Weights of a small image deblurring model.
Model: arch unet, norm batchnorm.
Training: adamw at rate 0.0017, 21100 steps, batches of 192.
Rows from block 6 of a small image deblurring model, named by matrix and row number. Each number is 128 + 32 x the weight over its row's rms, rounded and kept within 0 to 255. All counts start at 0. Numbers have three digits each.
After each channel's rows are labels from the 100 images, of 14976, where the channel reaches its highest value: "colour at peak" is the nearest of a few named colours to the mean colour under the peak. Only what is clearly more common there than usual is listed. The data: photos with spoken descriptions (Open Images, Localized Narratives). In brackets: how many of the 100, against the usual share in percent.
# conv: 3x3 conv (model.decb.0.0.conv.weight, 128x256x3x3, each kernel summed), inputs 86-171

conv.102:116124118117138111115128087141128114148116122120194106152095138116103125121106136170127126139110142133125110137108130116154117130147066120143122125145115131171125121125134103088113116098119121126131136126123110124091153129100140255060153096115123170106113158
colour at peak: pink (35 vs 10.7)

conv.87:186115140091153160107133132216113155136079090065117131206128119104088061102141097151156173111108125074177158188114134025130134097143133121129129093117128136157157134133131129129131131140160129146121136118138129125127122101117132135135132112123141117123127158
colour at peak: pink (28 vs 10.7)

conv.86:118115097103136089096125098110152088135086165132070140088123155124124140115088085148147099139120108138153127103120102092132096131106058105128204152135127120192140189104135146137112123111161152110142108114145112147142055177158094056081088103146144170121151166
colour at peak: grey (67 vs 31)

conv.2:157076126155103165153131099161176223168125081082124181192113150112098168172178099117160111136156113147124116147171077173146128145130190073132107146113135166114109095125115142156115134123088134118111198152134133118164112071107136123095049122117112143193111074
colour at peak: cyan (49 vs 1.2); white (33 vs 6.9)

conv.77:207111145092109053078069082122123146081055177136090088098079097094120139121101147108145137088196076077163138184110122124200141154090100124098122108118133118162138094127139123138121131146128127189136128032136088124145138147125148139112128130103104109154125119
colour at peak: black (36 vs 15.9)

conv.43:142033094135122183165109115131181160198146132060143143207120129100070211188149118124190115142172108131141090115168121130173120143125174097139103144118119157127130118140126131153122136136097124094132159151135143098177126092095150109096075104118092112172101101
colour at peak: cyan (49 vs 1.2); white (33 vs 6.9)

conv.14:122100121151137131126120127138172130137093105120118109133124156094093164115114112140100114123130126141119180096151124100153120131138089145137094124162114091135099128144142198115123117151130112126130187154142106186131086155127143025085116106121126133118115201
colour at peak: grey (74 vs 31)

conv.84:094140128089068112131072150128074131086169102142092094122123200126082099154147200122121103161164087141109124129125103127171097000143129130126169103125128106115114158126130137149124149127138099126121114163130123142108181144140143085133120102140113140138127102
colour at peak: grey (68 vs 31)

conv.45:103138115152135146119136118137126118127128108110142123128109121121148149117112100114115123145106126144117136090120146125117124133104088126113175137161132174168107171149159143099132117164162110111144121118098144164096092149135099104000132148134141129103129139
colour at peak: grey (75 vs 31)

conv.94:125097130103132103171117143162071116133128070117165106169205149171115113125138112133179136122135143107085087089138115153119085144099120151081116122120105170155115071124134130139120121119122139087116091052140154126120132160141157072128143087106118143147125163
colour at peak: white (52 vs 6.9)

conv.9:162144134149125146144101117255119131135120136070124087137135174209171101119107142111184106155141158128183189081134115036141175111130151144105118117128132114173125116138128121135114129130176128144193128138212122108106129108110135130158103122141094134135083113
colour at peak: white (50 vs 6.9); pink (28 vs 10.7)

conv.64:149043086141121155165106127118170191191134102080148158202121134090051205194149113114178125129179104150149089130160107125167108132129176094116112147115120165142126136126111130156127117127131124097116199148155144110165124078099150118094059111115105130188104069
colour at peak: cyan (48 vs 1.2); white (33 vs 6.9)

conv.109:106055104105096211173099132122186154207177143048111132228127130099088220198133154129198114131195111141153071104173134106191124142122165102132112133121121162114140111128140137150126155136100118100121140143130127115168129101101134110107103109122112116154109126
colour at peak: cyan (49 vs 1.2); white (33 vs 6.9)

conv.60:145030093136122164164103124107170172194141120078148158195123131084049210186153116107177121131172097142150088130171121111168113137120176098123108131133111159140125130129118130159118138123130128099114196147149148107175132087106158116096059115121094117180107082
colour at peak: cyan (48 vs 1.2); white (33 vs 6.9)

conv.19:174092105116131102137096119137191135103034134150133146122080155132109172123084116181096151086136158094122175135169086103140142178166105103098100102135136114118161129110149114132155134133111170255135186106131125130101190000112107194134139088132152082101109137
colour at peak: white (39 vs 6.9)

conv.100:087124095087129096149168144149170160100108087159135133140127179110100129133126106151099078137161138117155174139148097110164124170200079089102137125133115194151149104087099086119125137137175165154136251145107092129179125134100096120153060129127149142135127107
colour at peak: white (69 vs 6.9)

conv.115:206088104101127075112121083166195125103024143149119134115061164085121133127088112184092107094178103094177129137137090081144133150148111099143123120129125129155166058107128102143120128139103160255140172079121134111129141097112115197134134120124134100165112141
colour at peak: white (95 vs 6.9)

conv.118:137088085167172084156129163101167124201131107114163124157133130104155167106107083091138140091118103159129117173148155160114117115139124138113059129134127127162117101150121142138112121155151097135238069135109117109148146072074140092067116153123162098131084179
colour at peak: white (56 vs 6.9)

conv.29:132110077079098114143148086125099148135107166144091082160085105125134090113047107177115082138124115138147109111128120087069134124104180125101092133127101125148125105118130126138120118133146135217157107090133136131139109118119144153095130088171114147089106183
colour at peak: white (35 vs 6.9)

conv.20:180072142120111094120135078138144157122025157131142128124069162117126100106027146159123151120124115134120155170190089070158142111144144111125111108126142115166131143126128126140134126114140091236145156118124059115133102043142131163104126093108078113106125182
colour at peak: white (38 vs 6.9)

conv.36:118117125131135093154136120124202134100129164138155145122093168151164132147025116142097081139137132124105132079165128138110162152136157106148136112148155121133134115135124133112133113134115131222159179165078104107145139055108130191115131186144168144097160081
colour at peak: black (35 vs 15.9)

conv.66:127101097134135150131183082113255164150074177098043165120050087151186093076087168132109097119095084097100132145151175025130129123172139117127120132130138111137128115131123132119128125123148121148149129129115097132133101120122114144130144134128134131113136088
colour at peak: white (38 vs 6.9)

conv.113:082158132077065094140077131074123107113111116129124083115150105175152022171031206135148142105141151107130094114068136147130142128066000192120154141145135125142146164140131134140111138129132159111078129119113132115126104155132153116151124143121133142117198146
colour at peak: grey (62 vs 31)

conv.0:113070084101088167181084149105178179196173122067119157197151142068066224212151137138196104110186070168172075121168143068177104119133140105121114136122112149125124141122118133152124114125150132108106174143141129103135128116105133125100092128119109132159112086
colour at peak: cyan (49 vs 1.2); white (33 vs 6.9)

conv.117:138088131074100175093082169162191153095151070156114179079140130121133089124099012099176061124084157127154161180121153108087167191122136139139143125119157125136131134130130122127124146131129123149118119129150142142121121093132129103125117147129138149115151180
colour at peak: grey (69 vs 31)

conv.3:149099097132128162122113122125173133128125123082194135073138144121116128091107114165162126120076114101107093043132095185171105122109102121109130137151141170183150166157166101124069087135142150138086109131117166125111167104103112033130149152124106145124138137
colour at peak: grey (63 vs 31)

conv.106:078115065144087080187165150173095133140136089155137179133084084145187081192063083165114132107124075134080088099167104078076101070122153110135066134133079111112143111117138123133123130130119131214125127113099147127128067098129127142100129109165140118107125134
colour at peak: white (27 vs 6.9)

conv.21:227147122046127116104149150115133117079119169121091160093161115138129088088074144105140157100177163087148053108099150115123111117167099068146149141135146144104130139121157109148128134129085166156046157128171129106143128114161144133087181136133164133131180106
colour at peak: grey (62 vs 31)

conv.12:157133128113136090158137168126109144155113126125110106179132150150140143137123155118073133085127109115169128113105141131164104125151072126133112123166124109135158115161208145140204091155155107157100143093121136129171132136172056134041104121129126149118146140
colour at peak: grey (74 vs 31)

conv.120:112072104130135122174154112190152122130094083140183131162101153098131167144107095139098103119175141136112124084190103107114123112148084100135131134150160175097119053121117115118145114138119123255158174112127135139102165114092150168160108152126144128173121122
colour at peak: white (95 vs 6.9)

conv.46:145101152149167163138110067055117140115131114130163148131115156100145105185099059166137142211150128176133181158134102109069155129102135159135122123079125126128121124144023095126100108089136123108156105134108133108096134127127143112202147147128135094156115110
colour at peak: white (26 vs 6.9)

conv.4:146051082135113148170099137102179184187139102081145169197131150086050206202160115124179118118180098154165086124160112110173104125131165093114129150122113161142117156115109127157125117128149126104104187145145144101155123105094155124084072124129118138190111069
colour at peak: cyan (49 vs 1.2); white (32 vs 6.9)

conv.22:121114136088118073136074159057115112126129120109097101135128101127161065147052161113137123118140158089137097147085180150120129195073000206126157143140132162060132174117131127161107112129035116095059092139021177126131095145166148119099123134121169210118101147
colour at peak: grey (68 vs 31)

conv.88:069136185128202131155147138091118112086097140107081167103158077068146082133113105132134105225182118169059152151150164148148160145153093128126131136199140117126143126132195092122146070129170149127100118118132138147126146137140109132170110126135138118129135118
colour at peak: grey (71 vs 31)

conv.44:095098165132142130163113132131105139150070070123089186139164087105146162120119119152177193083080123120098143142159123173159148137126112142133130109128136117117135118124149106138148204164151115148136118172134172111163148143150148096138169140135147141167146151
colour at peak: grey (72 vs 31)

conv.119:090137125127130116098107111153154104116129144127131106136130135109110132122123137139112125113150113138148132094116109134154127115127084151144131107166116154163152144154110126123128109107087148131143233161090128095115115147138164086148004069127137139137117152
colour at peak: white (73 vs 6.9)

conv.104:132015078134123129173109147099172168169133119094125171185153126090049187178182104107162119112176092166159100111175124082169114126129137090130114133114095169125121121128121120142118116120158131109113191137132122100128128095094158096091082128125108149180109060
colour at peak: cyan (48 vs 1.2); white (33 vs 6.9)

conv.72:122129165056075136113136136087078128093146146125090134121141112108141060154079168097137162099151169066121129130099123159106146194098000169136204143135132123197137145134136122145123119126091140089000126142081148138130105147162154139124134127121144160129175111
colour at peak: grey (60 vs 31)

conv.107:094098080184178118170125129059141072112142130109127098121156168061121136154062087163129140202141126152112154223129138116107122131103184143134128132141113158151124134097083122151099090100101102098157093125123137130117202155134114104220121134121149099109114111
colour at peak: black (56 vs 15.9); white (25 vs 6.9)

conv.63:148041092133111174169100120110179178193150122072135161201115137083054217191153118117180112128178089135163084130176116115175109129124171100125107138126114168144121138129124125160122132132132127095114178144140144109178136094094148124094067113121103128179107082
colour at peak: cyan (49 vs 1.2); white (33 vs 6.9)

conv.32:119062081100095168181093141107182179197164122072125154199155138074062216212155131132184095117187073166173075117166131077174109119131142103121112134116118160127123143125123124148121112123152129110109182146145126103133128109102134118095086123116105128177111080
colour at peak: cyan (49 vs 1.2); white (32 vs 6.9)

conv.31:107091099107132146183143128125113144103169124127109143122128143153128146184104137137128156150111132130100106124161122168124130154166074109110081105115139128090144127121143113135118136123126126094134135255067139148116089049117113189162151147126144153098120213
colour at peak: grey (91 vs 31)

conv.105:166050099145112173155121097153168180179138107080111157189115136111087187178187117117164127130165110143129109137178091129153127148135178087154098137107128167125120083135117140149120123126081128112127188147136134106174126068095143116097050121117094134191100088
colour at peak: cyan (49 vs 1.2); white (33 vs 6.9)

conv.99:194104069127166057166107131091171110115071093101146168109110192096057126140100030157158113056173093141139146117121081078155101124106129137114087133130134073156171074113125089140121143029145103113120181127134138131046127131140092135249107115124126130147125152
colour at peak: white (46 vs 6.9)

conv.101:150106106142163116144147114137094117070092080070129144145135082152088117133139088125159155099139130152143114137114088129112115045158094123213134105127120150168160116120134122142102108113167144079099130215135181120125153040130142108124156170114163097176140240
colour at peak: white (63 vs 6.9)

conv.121:082113115174126108152123099133131116132088088115113135132091140112123114109108102137110144117134151148106157166128097119142134147133053126138134119107113219119093139113112084174109144055148112091108098143143098143139072151121158155075162133127119124093106169
colour at peak: grey (74 vs 31)

conv.85:152150144170115103095085098136073130117125164100140115092115097168126120148116143143143170076154093144124117096140101075134143138110137123145031128137123000181171159118135110148121140126117141109133139116170135070151094113153138142187116100119063116126095099
colour at peak: cyan (54 vs 1.2); white (29 vs 6.9)

conv.103:164167194118189228147159059103098173150181226137172214158056099068134171115151142072115067219074139184096133093157096112053129144116118132117138124144125138150136130141089122134138131146125156121165133127131133129141117141116099133139158139127125127138143133
colour at peak: cyan (51 vs 1.2)

conv.55:031114145181115151125124146074136149166145135166102145112116133167154147101093090067141119126145141200114132106138116170119137204116125127077106185128147127174122171143124131137152147155152117072182164081108051124150187191120143135135082130131089138131151104
colour at peak: black (50 vs 15.9)

conv.111:225138158051096126059082119100133139153167194128105056108081117133099129089168150138102140137183178073188149188121135158193157114130082125130166105132122138140137157125138125134125127139093135140133139130143126126144127114139133107123119134120168123126136149
colour at peak: grey (65 vs 31)

conv.30:109137113129139149143106099147115152103131100116175100178128102128116127129093151167106161135120171111140132134140144132142150151126052108104147092154102115150145205145133104081125126128141120116119144105138131172133073174140179054032135132123148135092145190
colour at peak: pink (31 vs 10.7)

conv.23:094116087137070159146102172163039158106157136134123097105102087117163047143046126131144172091100097161070114122146102068100115069127119105138030132130109053125154111124127113150125124119118154167147116116119159135121102118200128148156143150136089097157140126
colour at peak: white (26 vs 6.9)

conv.48:098148114124108100136169139130140090135160203107197100097170096093117144169048116182136154090194130106146127147106104158123091132180103121132096140103132155076141088161077107150069204120172144143187140112153139101095112148161132122122166127124156134127079139
colour at peak: grey (61 vs 31)

conv.58:158108122108125119124106089161125092131105165105165108116092089164130149141091110138116154100163128079161135118109104059156131121124106142116121120157141044173115164140114033160132148000151105068145119126138127177096102122103128119222110146132117126143138121
colour at peak: cyan (44 vs 1.2); white (33 vs 6.9)

conv.78:082151086148112147133123095160062115090107073125094172054104096114128096197089108155160114092138091123144069156129102088103091144122109128103094086137120156154133118108120129128125124120153115164145141110143111119127119083121130097110117150128131124122116150
colour at peak: grey (74 vs 31)

conv.80:149114143147107097166121171114135117096115142115149175139144125141136123135076108129127117057167127096132143095159100149119121152114197133130165116145118084108154087122139157122135137106140129236138154029145123113151057121141132093101124134107164021131123146
colour at peak: white (34 vs 6.9)

conv.71:171111145137140124125100086140119181133138142126103117112105139140125123128088092171129129191114117194152105146120114081088126145146195155130106134135145089128140057147062051121103148089058118136178151131118121128084177112155116103204148154133111060154152122
colour at peak: grey (70 vs 31)

conv.35:076101173168098197138096160154161157147087125118145084115089104106136176112139169129115082179163099154085157159135150165188120081180084147128131121196110152175165159145208147121136055222143153177135191104073132091102131155135101157055084089124134142097082136
colour at peak: grey (82 vs 31)

conv.41:022167127162103163118025159106077114173143131138091069119121191117178079124063129046100086188169118157084153147182116151120172128115137141115119117100153110139129176140104130150154163116128119137152127156100123137193164112110127134099137164144112133142133115
colour at peak: grey (60 vs 31)

conv.92:095120131093089171097065144133128139156138164141221128128109131189154156093097159087088132180132100114152068099088144111102132210106112095114141129141134141118104108104146097149103129132084202131181152118116107139093108134179130117111127158128123158147167063
colour at peak: pink (31 vs 10.7)

conv.90:134087079103124108138162113160117128122113108136141122155101147123097131129110108096107139105152123110157116155164103109118117106047096092095157077133165138140156064110129080126133132106137199157128064060089132137170139049103115190187188166124111159163122109
colour at peak: black (76 vs 15.9)

conv.13:065138128172157151168107156164109135113121073148150103161155121105130143123105117144102157127160165115094139145148151143136157134132073108100196111121105090164143147136124105154121133098113136107122082104147134143134050130096115085047165137115181139114096160
colour at peak: grey (61 vs 31)

conv.79:191137097090146120140140135114140140117117131101179143131130122147119122084162110152131124081096092104148116075107102127169126149156086123128130120095144116142149086114085101101076160077054125176096104121150129135084168116135144143079126129130150130086128126
colour at peak: grey (77 vs 31)

conv.54:148028107143119171166112113139185175183136108067113147172127140095079198180180110111178112120174091149133109124175110125160122144133159068139105139108125148118114097142111143152111147142094129104123174146128137091172119095100158118096073117120091113175099091
colour at peak: cyan (49 vs 1.2); white (33 vs 6.9)

conv.93:080137123166185175159130095125138149169124140130076131153081112111133107178136101135139142197109123089096142114154143177195186114129150171138129128074106159111140132090075155172144190243185149191163147121102133087119117129145092109096136106133141124100128081
colour at peak: black (66 vs 15.9)

conv.50:130148098115120096145113141133101115099142133127159089117161137128093150123095188143112153119145133109112088151118135156121134106147136128137113152155130124107145172140157139138126119181054064116155122138125136123133126182170131105066154171142105148148119062
colour at peak: grey (64 vs 31)

conv.51:089181107162121169139085107165082126084139099123107196079092113191128059147070093133129155127126089154122116131132076100077119150109135126121086109126077097175143107109137130129125140128180130160142124121124117125132087103132128147138113110101082114126111115
colour at peak: white (30 vs 6.9); pink (27 vs 10.7)

conv.61:192083056096150085123130165110173103136087100076130133131177175115112136106104059149149148059156114141133153133120071077138145115126108168128118124105113118166140134087095152154132162086101142162190176134087130116031141125147108114226077115130125083166100142
colour at peak: white (53 vs 6.9)

conv.98:134038113144119160170123121129180187158136102091119156141145146092072187177188106105162110112170095164128120121174108123159124136125173070127125126121120158106110125142134141168105137115123140105124206144131158101156137118121158107094062106126112122176107073
colour at peak: cyan (49 vs 1.2); white (32 vs 6.9)

conv.17:150021094138124172164112110129165182188142118078129148191123129093061203177169116109175129126171091144143094134175121123159126144115183095141107133118118165128124107139127139152130129134111135092125181140140142104185138082104146116106046106112093127177103085
colour at peak: cyan (49 vs 1.2); white (33 vs 6.9)

conv.47:146032094142123179164108116129179162192143134058146143205117128093061211189153114122185115134169105129150093117168120125175117140121177093135108146117119161131125124143127128156122134136108122095128164149136147100178126091094150108096073107121092112172102098
colour at peak: cyan (49 vs 1.2); white (33 vs 6.9)

conv.57:157155131131137089160146151152086147124130090103096119126126101071142167193086099093146124098118059139128122159114132156124136121098135148100149138136110149182101111151115136113126115123134129058122097030182183106115130184135194055181078117129086139145155098
colour at peak: grey (96 vs 31)

conv.28:099081024190149110143149121018177112118122175058101178108142177135136155142032023162118131173114128095164171153143056122117092127156137169117136124104115123112125149126108091160131138097058080133149139112155117114096099115123131133148168128126118106116110133
colour at peak: black (49 vs 15.9)