{"model": "image deblurring model", "dataset": "photos with spoken descriptions (Open Images, Localized Narratives)", "train_examples": 203450, "image_size": 40, "crop_scale_min": 0.7, "horizontal_flip": true, "color_jitter": 0.2, "task": "deblurring", "loss": "mse", "arch": "unet", "norm": "batchnorm", "hidden_act": "relu", "widths": [64, 128, 192], "blocks_per_level": 2, "block": "plain", "attention": false, "upsampling": "pixel_shuffle", "init": "small_normal", "optimizer": "adamw", "learning_rate": 0.0017, "beta1": 0.9, "beta2": 0.99, "eps": 1e-08, "max_grad_norm": 1.0, "max_steps": 21100, "batch_size": 192, "epochs": 19.9, "lr_schedule": "cosine", "final_lr_fraction": 0, "warmup_steps": 630, "weight_decay": 0.3}
Rows from block 2 of a small image deblurring model, named by matrix and row number. Each number is 128 + 32 x the weight over its row's rms, rounded and kept within 0 to 255. All counts start at 0. Numbers have three digits each.
After each channel's rows are labels from the 100 images, of 14976, where the channel reaches its highest value: "patch colour" is the nearest of a few named colours to the mean colour under the peak. Only what is clearly more common there than usual is listed. The data: photos with spoken descriptions (Open Images, Localized Narratives). In brackets: how many of the 100.
# conv: 3x3 conv (model.enc.1.0.conv.weight, 128x128x3x3, each kernel summed), inputs 64-95

conv.92:118143159142107106103105090192130154199148107099139143166175111146115081123077099163128108095121
patch colour: grey (69)

conv.87:143113158186129129165122051143124104134143133102107130133083170163124166181114163146094095132109
patch colour: white (36)

conv.105:136154094057114102067132154105159144102092210154151107098178174169099063086102138096155095077126
patch colour: grey (60)

conv.120:160162104150065061157112125117146087124114138157100130148115143100191108119158145123115140088133
patch colour: grey (65)

conv.9:132141132163106085095089076160133125177143138095117156147150090151082140092071136107107132070158
patch colour: grey (68)

conv.78:147140099105199068028099188144099042168092121052097135138138108082145116108152154120156185161104
patch colour: white (42)

conv.118:137117132095100091091105133165142177113163151113101162097143165140104082139128088157127204129077
patch colour: black (38)

conv.44:196122142191159129132151055143125090119087139144070116173106071139119152134144121139124104110126
patch colour: grey (63)

conv.80:113155118149201153128089115093220116128178123095115151150145157136147127112131141127159121136104
patch colour: white (99)

conv.36:151158103115153110152138132099129150162138097174087132071132096108178210125113059112140086147093
patch colour: white (48)

conv.51:194128199105073081132107206121128078107132202179067171095116163016111066142121136160151114107152
patch colour: black (44)

conv.21:042127110082104119156113189122114155147155094120169141099149147083131128125109134114136147141129
patch colour: grey (70)

conv.61:098110082110134123176104078128109126157187149117137097119103123137170129107103138141165170077108
patch colour: grey (72)

conv.19:105152068159147215135163059143146153089075154121142104120120160130148162109110142100098105134172
patch colour: grey (70)

conv.125:140120131158124103110156139166113130198114042075126134143082124182114132119081158112130204104151
patch colour: grey (66)

conv.70:125135102135154107135079158100123100101120169112166130167158182167084104128132129127074157064124
patch colour: grey (61)

conv.8:159153115098130062024074195154115070154102169112151123128103164129179115112129135113158172135132
patch colour: white (30)

conv.48:127177122068091107102100172150100103111087113119127097177145157125158160118197147113135159158122
patch colour: black (91)

conv.58:147124068143209065088145150155105108172062170089132114062171144084129154095097146128149189083125
patch colour: white (68)

conv.1:146171149081034148117149161156086109083112106144087113119180197115134121129136130113149131144135
patch colour: black (91)

conv.46:123165114071104111181116123128145146156089203106128112115148115050116134118158120137113173112114
patch colour: white (42)

conv.84:145153095097129097143076079188091080175162093066086134128107152118112138121141147156095141091125
patch colour: pink (37)

conv.34:091109071122117112226114072142130129099122147099138073153148112019128152123140053149101182111095
patch colour: white (28)

conv.102:118139103109081168153100138173109185117079126091105094129128209123128083145151131098109103118197
patch colour: black (52)

conv.95:150131103124084086071170145149114110120078138111149112085194154130129125046130154144134138091117
patch colour: grey (63)

conv.37:150151146079045123131104195124090078091106125108108109137159149114160121118152143122118102105142
patch colour: grey (65)

conv.35:069168089084155143136072084144125115221193127103198072103141094164172207144130121157129144128079
patch colour: grey (60)

conv.16:157104156171085095162125140094121100060155157071075131148092164005135078125131094174130143094158
patch colour: black (38)

conv.109:129165086163179124135087113127156125151084107171135107058136108116185190074166097162120150184137
patch colour: pink (28); white (26)

conv.64:105126109200160120124058138099170083133069117123182118124129165111133136080118152140132162131102
patch colour: grey (71)

conv.115:166130180111119085069075237104117053147153159131107160153164119167126080145073157103167131140122
patch colour: pink (29)

conv.62:111117137163137149138081145097150106085163090139189167213148158187142139160175163130129116102152
patch colour: white (97)

conv.97:142153127159149088116054170105147058145101173135182104087151158152138169080104152106142145123120
patch colour: pink (27)

conv.75:113078095203165150100150128133132209074129079126100141152133123183093127144137154166146093158129
patch colour: grey (73)

conv.41:132132122144146143051090119117138114075102193096134105167127145121123114088201088170136151075160
patch colour: black (53)

conv.63:134108139107134113157171119160125171096164091136085158125116093143128132192126131104152095126154
patch colour: black (52)

conv.82:143142096078091094119130130118105183083143145097095135173162115141123093115131100140102147114149
patch colour: white (35)

conv.72:131179109089124142196126144129111150121104093113159120117171140115167104151144195091145108114110
patch colour: black (43)

conv.65:143129090146192082123085119111189101100166168092116145088140119171132141096119124086145124180161
patch colour: white (69)

conv.123:159123120136126093173173091134108122063133113163052142107077122130090179169118147162104087113103
patch colour: grey (81)

conv.106:148114073115136100161110092164120139087101157127112126069131144164115108124114145106130131185194
patch colour: pink (35)

conv.28:131098137145100126181081090127088107140160072137125142192078095107168181169171103132088145157099
patch colour: grey (62)

conv.90:137128128124120112136108122141160221089147178131148139047130144167137144109173098170089212157119
patch colour: grey (70)

conv.100:133126099153156124148084123084135104074141128088148148231205128203146171146164157130118119122137
patch colour: white (71)

conv.53:145087161145093131156175148119128124173149124123097167157077203169109094148145095208164089142134
patch colour: grey (63)

conv.74:115119108184163140129048149117184107162078138173152093140122075094102139072179100178119198134141
patch colour: white (42)

conv.32:155123168161096154125135140147112144124090173189068148086083117097108084141155184141100095132167
patch colour: black (37)

conv.71:150135174147069113096141123129108092111165135114170147168087163000161143148157116133129141124119
patch colour: grey (63)