config.toml
arch = "unet"
model = "image deblurring model"
dataset = "photos with spoken descriptions (Open Images, Localized Narratives)"
train_examples = 203450
image_size = 40
crop_scale_min = 0.7
horizontal_flip = true
color_jitter = 0.2
task = "deblurring"
loss = "mse"
norm = "batchnorm"
hidden_act = "relu"
widths = [64, 128, 192]
blocks_per_level = 2
block = "plain"
attention = false
upsampling = "pixel_shuffle"
init = "small_normal"
optimizer = "adamw"
learning_rate = 0.0017
beta1 = 0.9
beta2 = 0.99
eps = 1e-08
max_grad_norm = 1.0
max_steps = 21100
batch_size = 192
epochs = 19.9
lr_schedule = "cosine"
final_lr_fraction = 0
warmup_steps = 630
weight_decay = 0.3
Rows from block 4 of a small image deblurring model, named by matrix and row number. Each number is 128 + 24 x the weight over its row's rms, rounded and kept within 0 to 255. All counts start at 0. After the name is the row's rms in percent of the matrix's.
Before each channel's rows are labels from the 100 images, of 14976, where the channel reaches its highest value: "place" is the part of the image that holds the peak. Only what is clearly more common there than usual is listed. The data: photos with spoken descriptions (Open Images, Localized Narratives). In brackets: how many of the 100.
# conv: 3x3 conv (model.mid.0.conv.weight, 192x192x3x3, each kernel summed), inputs 0-95

place: middle left (33)
conv.182 084 [132 122 134 128 110 119 148 111  96  89 189 110 123 110 123 128 104 169  94 125  96 136 118 141 129 129 126 110  93 118 149 142 146 137 105 121 131 116 126 153 126 144 115 102 122 130 151 122 147 143 170 146  93 117 118  84 147  99  96 114 159 133 102 113 154 112 106 135 147 109 145 112 138 115  86 103  87  92 135 101 122 110  97 108 186 136 162 112 102 117 134 133 114 180  88 149]

place: middle left (30)
conv.163 099 [122 142 143  62 126 163 110 143 164 138  99 135 121 169 110 180 127  99 172 137 139 127 160 113 118 134 108 123 116 155 104 130 140 117 112 119 125 111 131 133 115  90 107 109 127 120 136 112 147 162 123 123 133 102 121 111 149 117  96  86 122 117  87 141 145 143 148 136 105 144 125 114 113 128 132 126 112 168 106 126 164 119  88  99  96 171 185 167 134 128 147 142 155 104 116 160]

place: middle left (31); bottom left (27)
conv.72 076 [160 108 114 121 129 112 113 108 132 145 149 115 113 156 100 118 149  86 141 123 153 109 120 121 119 152 181 155 131 123 134 121 139 151 169 154 144 116 151  94 122 136  91 133  89 115 120 125 157 117 159 130 150  61  94 192 125 105 126 197 101 105 124 114 137 118 117 124 121 139 151 101 134 115 186  66 125 168 125 159  91 173 153 145 106 139  99 120 163 118 105 101 121 139 111 135]

place: middle left (56); bottom left (26)
conv.99 092 [126 113 101 130  88 147 156 110 162 137 143 131  98 118 145  97 132 168 134 128 147 121 128 165  92 115 142 127 168  63 127 139 130  87 133 109 106 129 108 159 140 125 135 112 156  84  99 119  92 139 159 169  91 117 118 117 103 131 106 146 122 141 146 152 102 118 144 159 119 100 176  85 151 122  95 121 127 116 115 114 127 129 171 142 124 111 104 117 144 121 171 133 151 141 106 109]

place: top centre (80)
conv.13 030 [128 137 134 121 112 120 122 114 121 132 144 175 118 130 171 118 150 123  96 113 143 158 128 158 126 144 147 132 143 134 155 131 124  87 136  86 143 142 148 124 158 118  97 140 109 136 103 127 129 120  84 104 142 139 113 101  83  93 117 145 104 141 100 128 120 142 116 122 126 126 110 161 158 157 123 141 154 147 169 102 163  98 167 101 151 132 156 179 169 120 125 120 105 127  89 146]

place: top centre (80)
conv.134 035 [128 156 128 127  93 109 108 125 125 127 122 188 124 125 150 128 147 129  94 112 152 163 137 151 138 157 160 129 134 143 149 139 118 106 136 119 137 141 133 113 166 116  98 162 123 145 100 132 138 120 102 100 148 138 114 110  83 112 120 121 106 150 102 114 136 144 114 119 131 140 105 154 150 145 137 143 154 168 152 118 147  98 165 113 138 149 148 173 148 108 123 132  94 112  85 155]

place: top centre (80)
conv.125 083 [143 151 137 146  95  95  83 146 103 109 130 181 149 135 118 138 165 126  91 102 147 129 138 130 144 156 162 145 124 161 112 138 104 142 121 140 146 110 117 104 165 139  90 165 136 141 118 142 170 114 133  95 159 138 108 120  94 104 128 121 115 142 104 117 150 149 113 120 130 156 104 141 154 123 146 145 153 167 134 133 128  99 163 126 113 165 126 171 134  99 107 126  88 108  88 159]

place: middle left (41)
conv.0 113 [149 138 124 140 109 169 150 136 152 144 119 117  97 127 117 124 133  83 151 183 139 129 153 125 105 193 127 162 147  98 151 120 102  96 162  92 128 161 137 107 115  82 158 134 101  95  91 121  99 131 122 137 154 110 122  88 170 145 119 133  88  95 146  98 125 167 122 138 107  99 110 101 107 154 147  87 115 133 121  72 142 164 118 146 139  98 147  82 145 119 142 166 146 142 110 104]

place: top centre (45)
conv.185 085 [150  77  98 129 106 120 134 134 143 170 149 114 123  93 138 146  90  84 141 135 152 138 136 137 117 120 151 148 176 110 138 137  98 118 111 121 102 126 162 113 118 121 112 116 135 154 133 117 146 142 134 108 148 118 156 177 111  76 104  97 116 134 138 145  93 108 119 144 133  85 147 126 137 163 106 106 141 127 132 135 192 122 123 122 189 131 178  97 170 132 113 115 127 148 127 146]

place: middle left (36); top left (28)
conv.90 092 [ 84 142 173  93 121 137 123 102 163 109 102 139 108 144 116 146 157 127 166 129 123 108 142 120 109 116  95 136 176 146 138 102 177 107  92  99 102 141 110 123  96  94 113  90  94 122 152 102 138 132 128 137  94 161 129 157 148 114 109 134 105 125 115 174  80 152 165 150 132 115 111 118 114  96 152 163 146 166 104 115 108 122 125 125  79 143 118 167 102 123 154 122 144 109 125 142]

place: middle left (32); top left (30)
conv.183 078 [138 115 127 145 109 142  86 116  97 136 108 124 109 137 127 119 125 122 133 114 157 124 121 117 116 140 147  95 113 133 110 144 105 160 110 166 202 140 129 120 141 175 104 119 149 108 120 120 122 128 145 147 146  76 126  89 163 155  94 124 116 122 135 118 165 132 140 140 102 182 129  67 132 150 120  84 154 152 105 117 178 104  83 142 125 155 156 111 170 133 115 118 144 176 118 108]

place: centre (35)
conv.189 080 [126 137 137 152  91 132 122  89 120 101 187 138 100 134 142 119 122  84 119 132 177 137 107 139  91 143 141 119 153 112 113 128  82 170 175 108 129 149 135 152 145 183 125 127 129  93 110  93 181 100  97 104 103 116 111 105 159 170 126 114 153 147 142 143 120 110 181 106 113 165 156 109 143 118 103 126  94 107 149  41  85 143 181 134 115 131 110 139 125  93 142 127 138 119 160 127]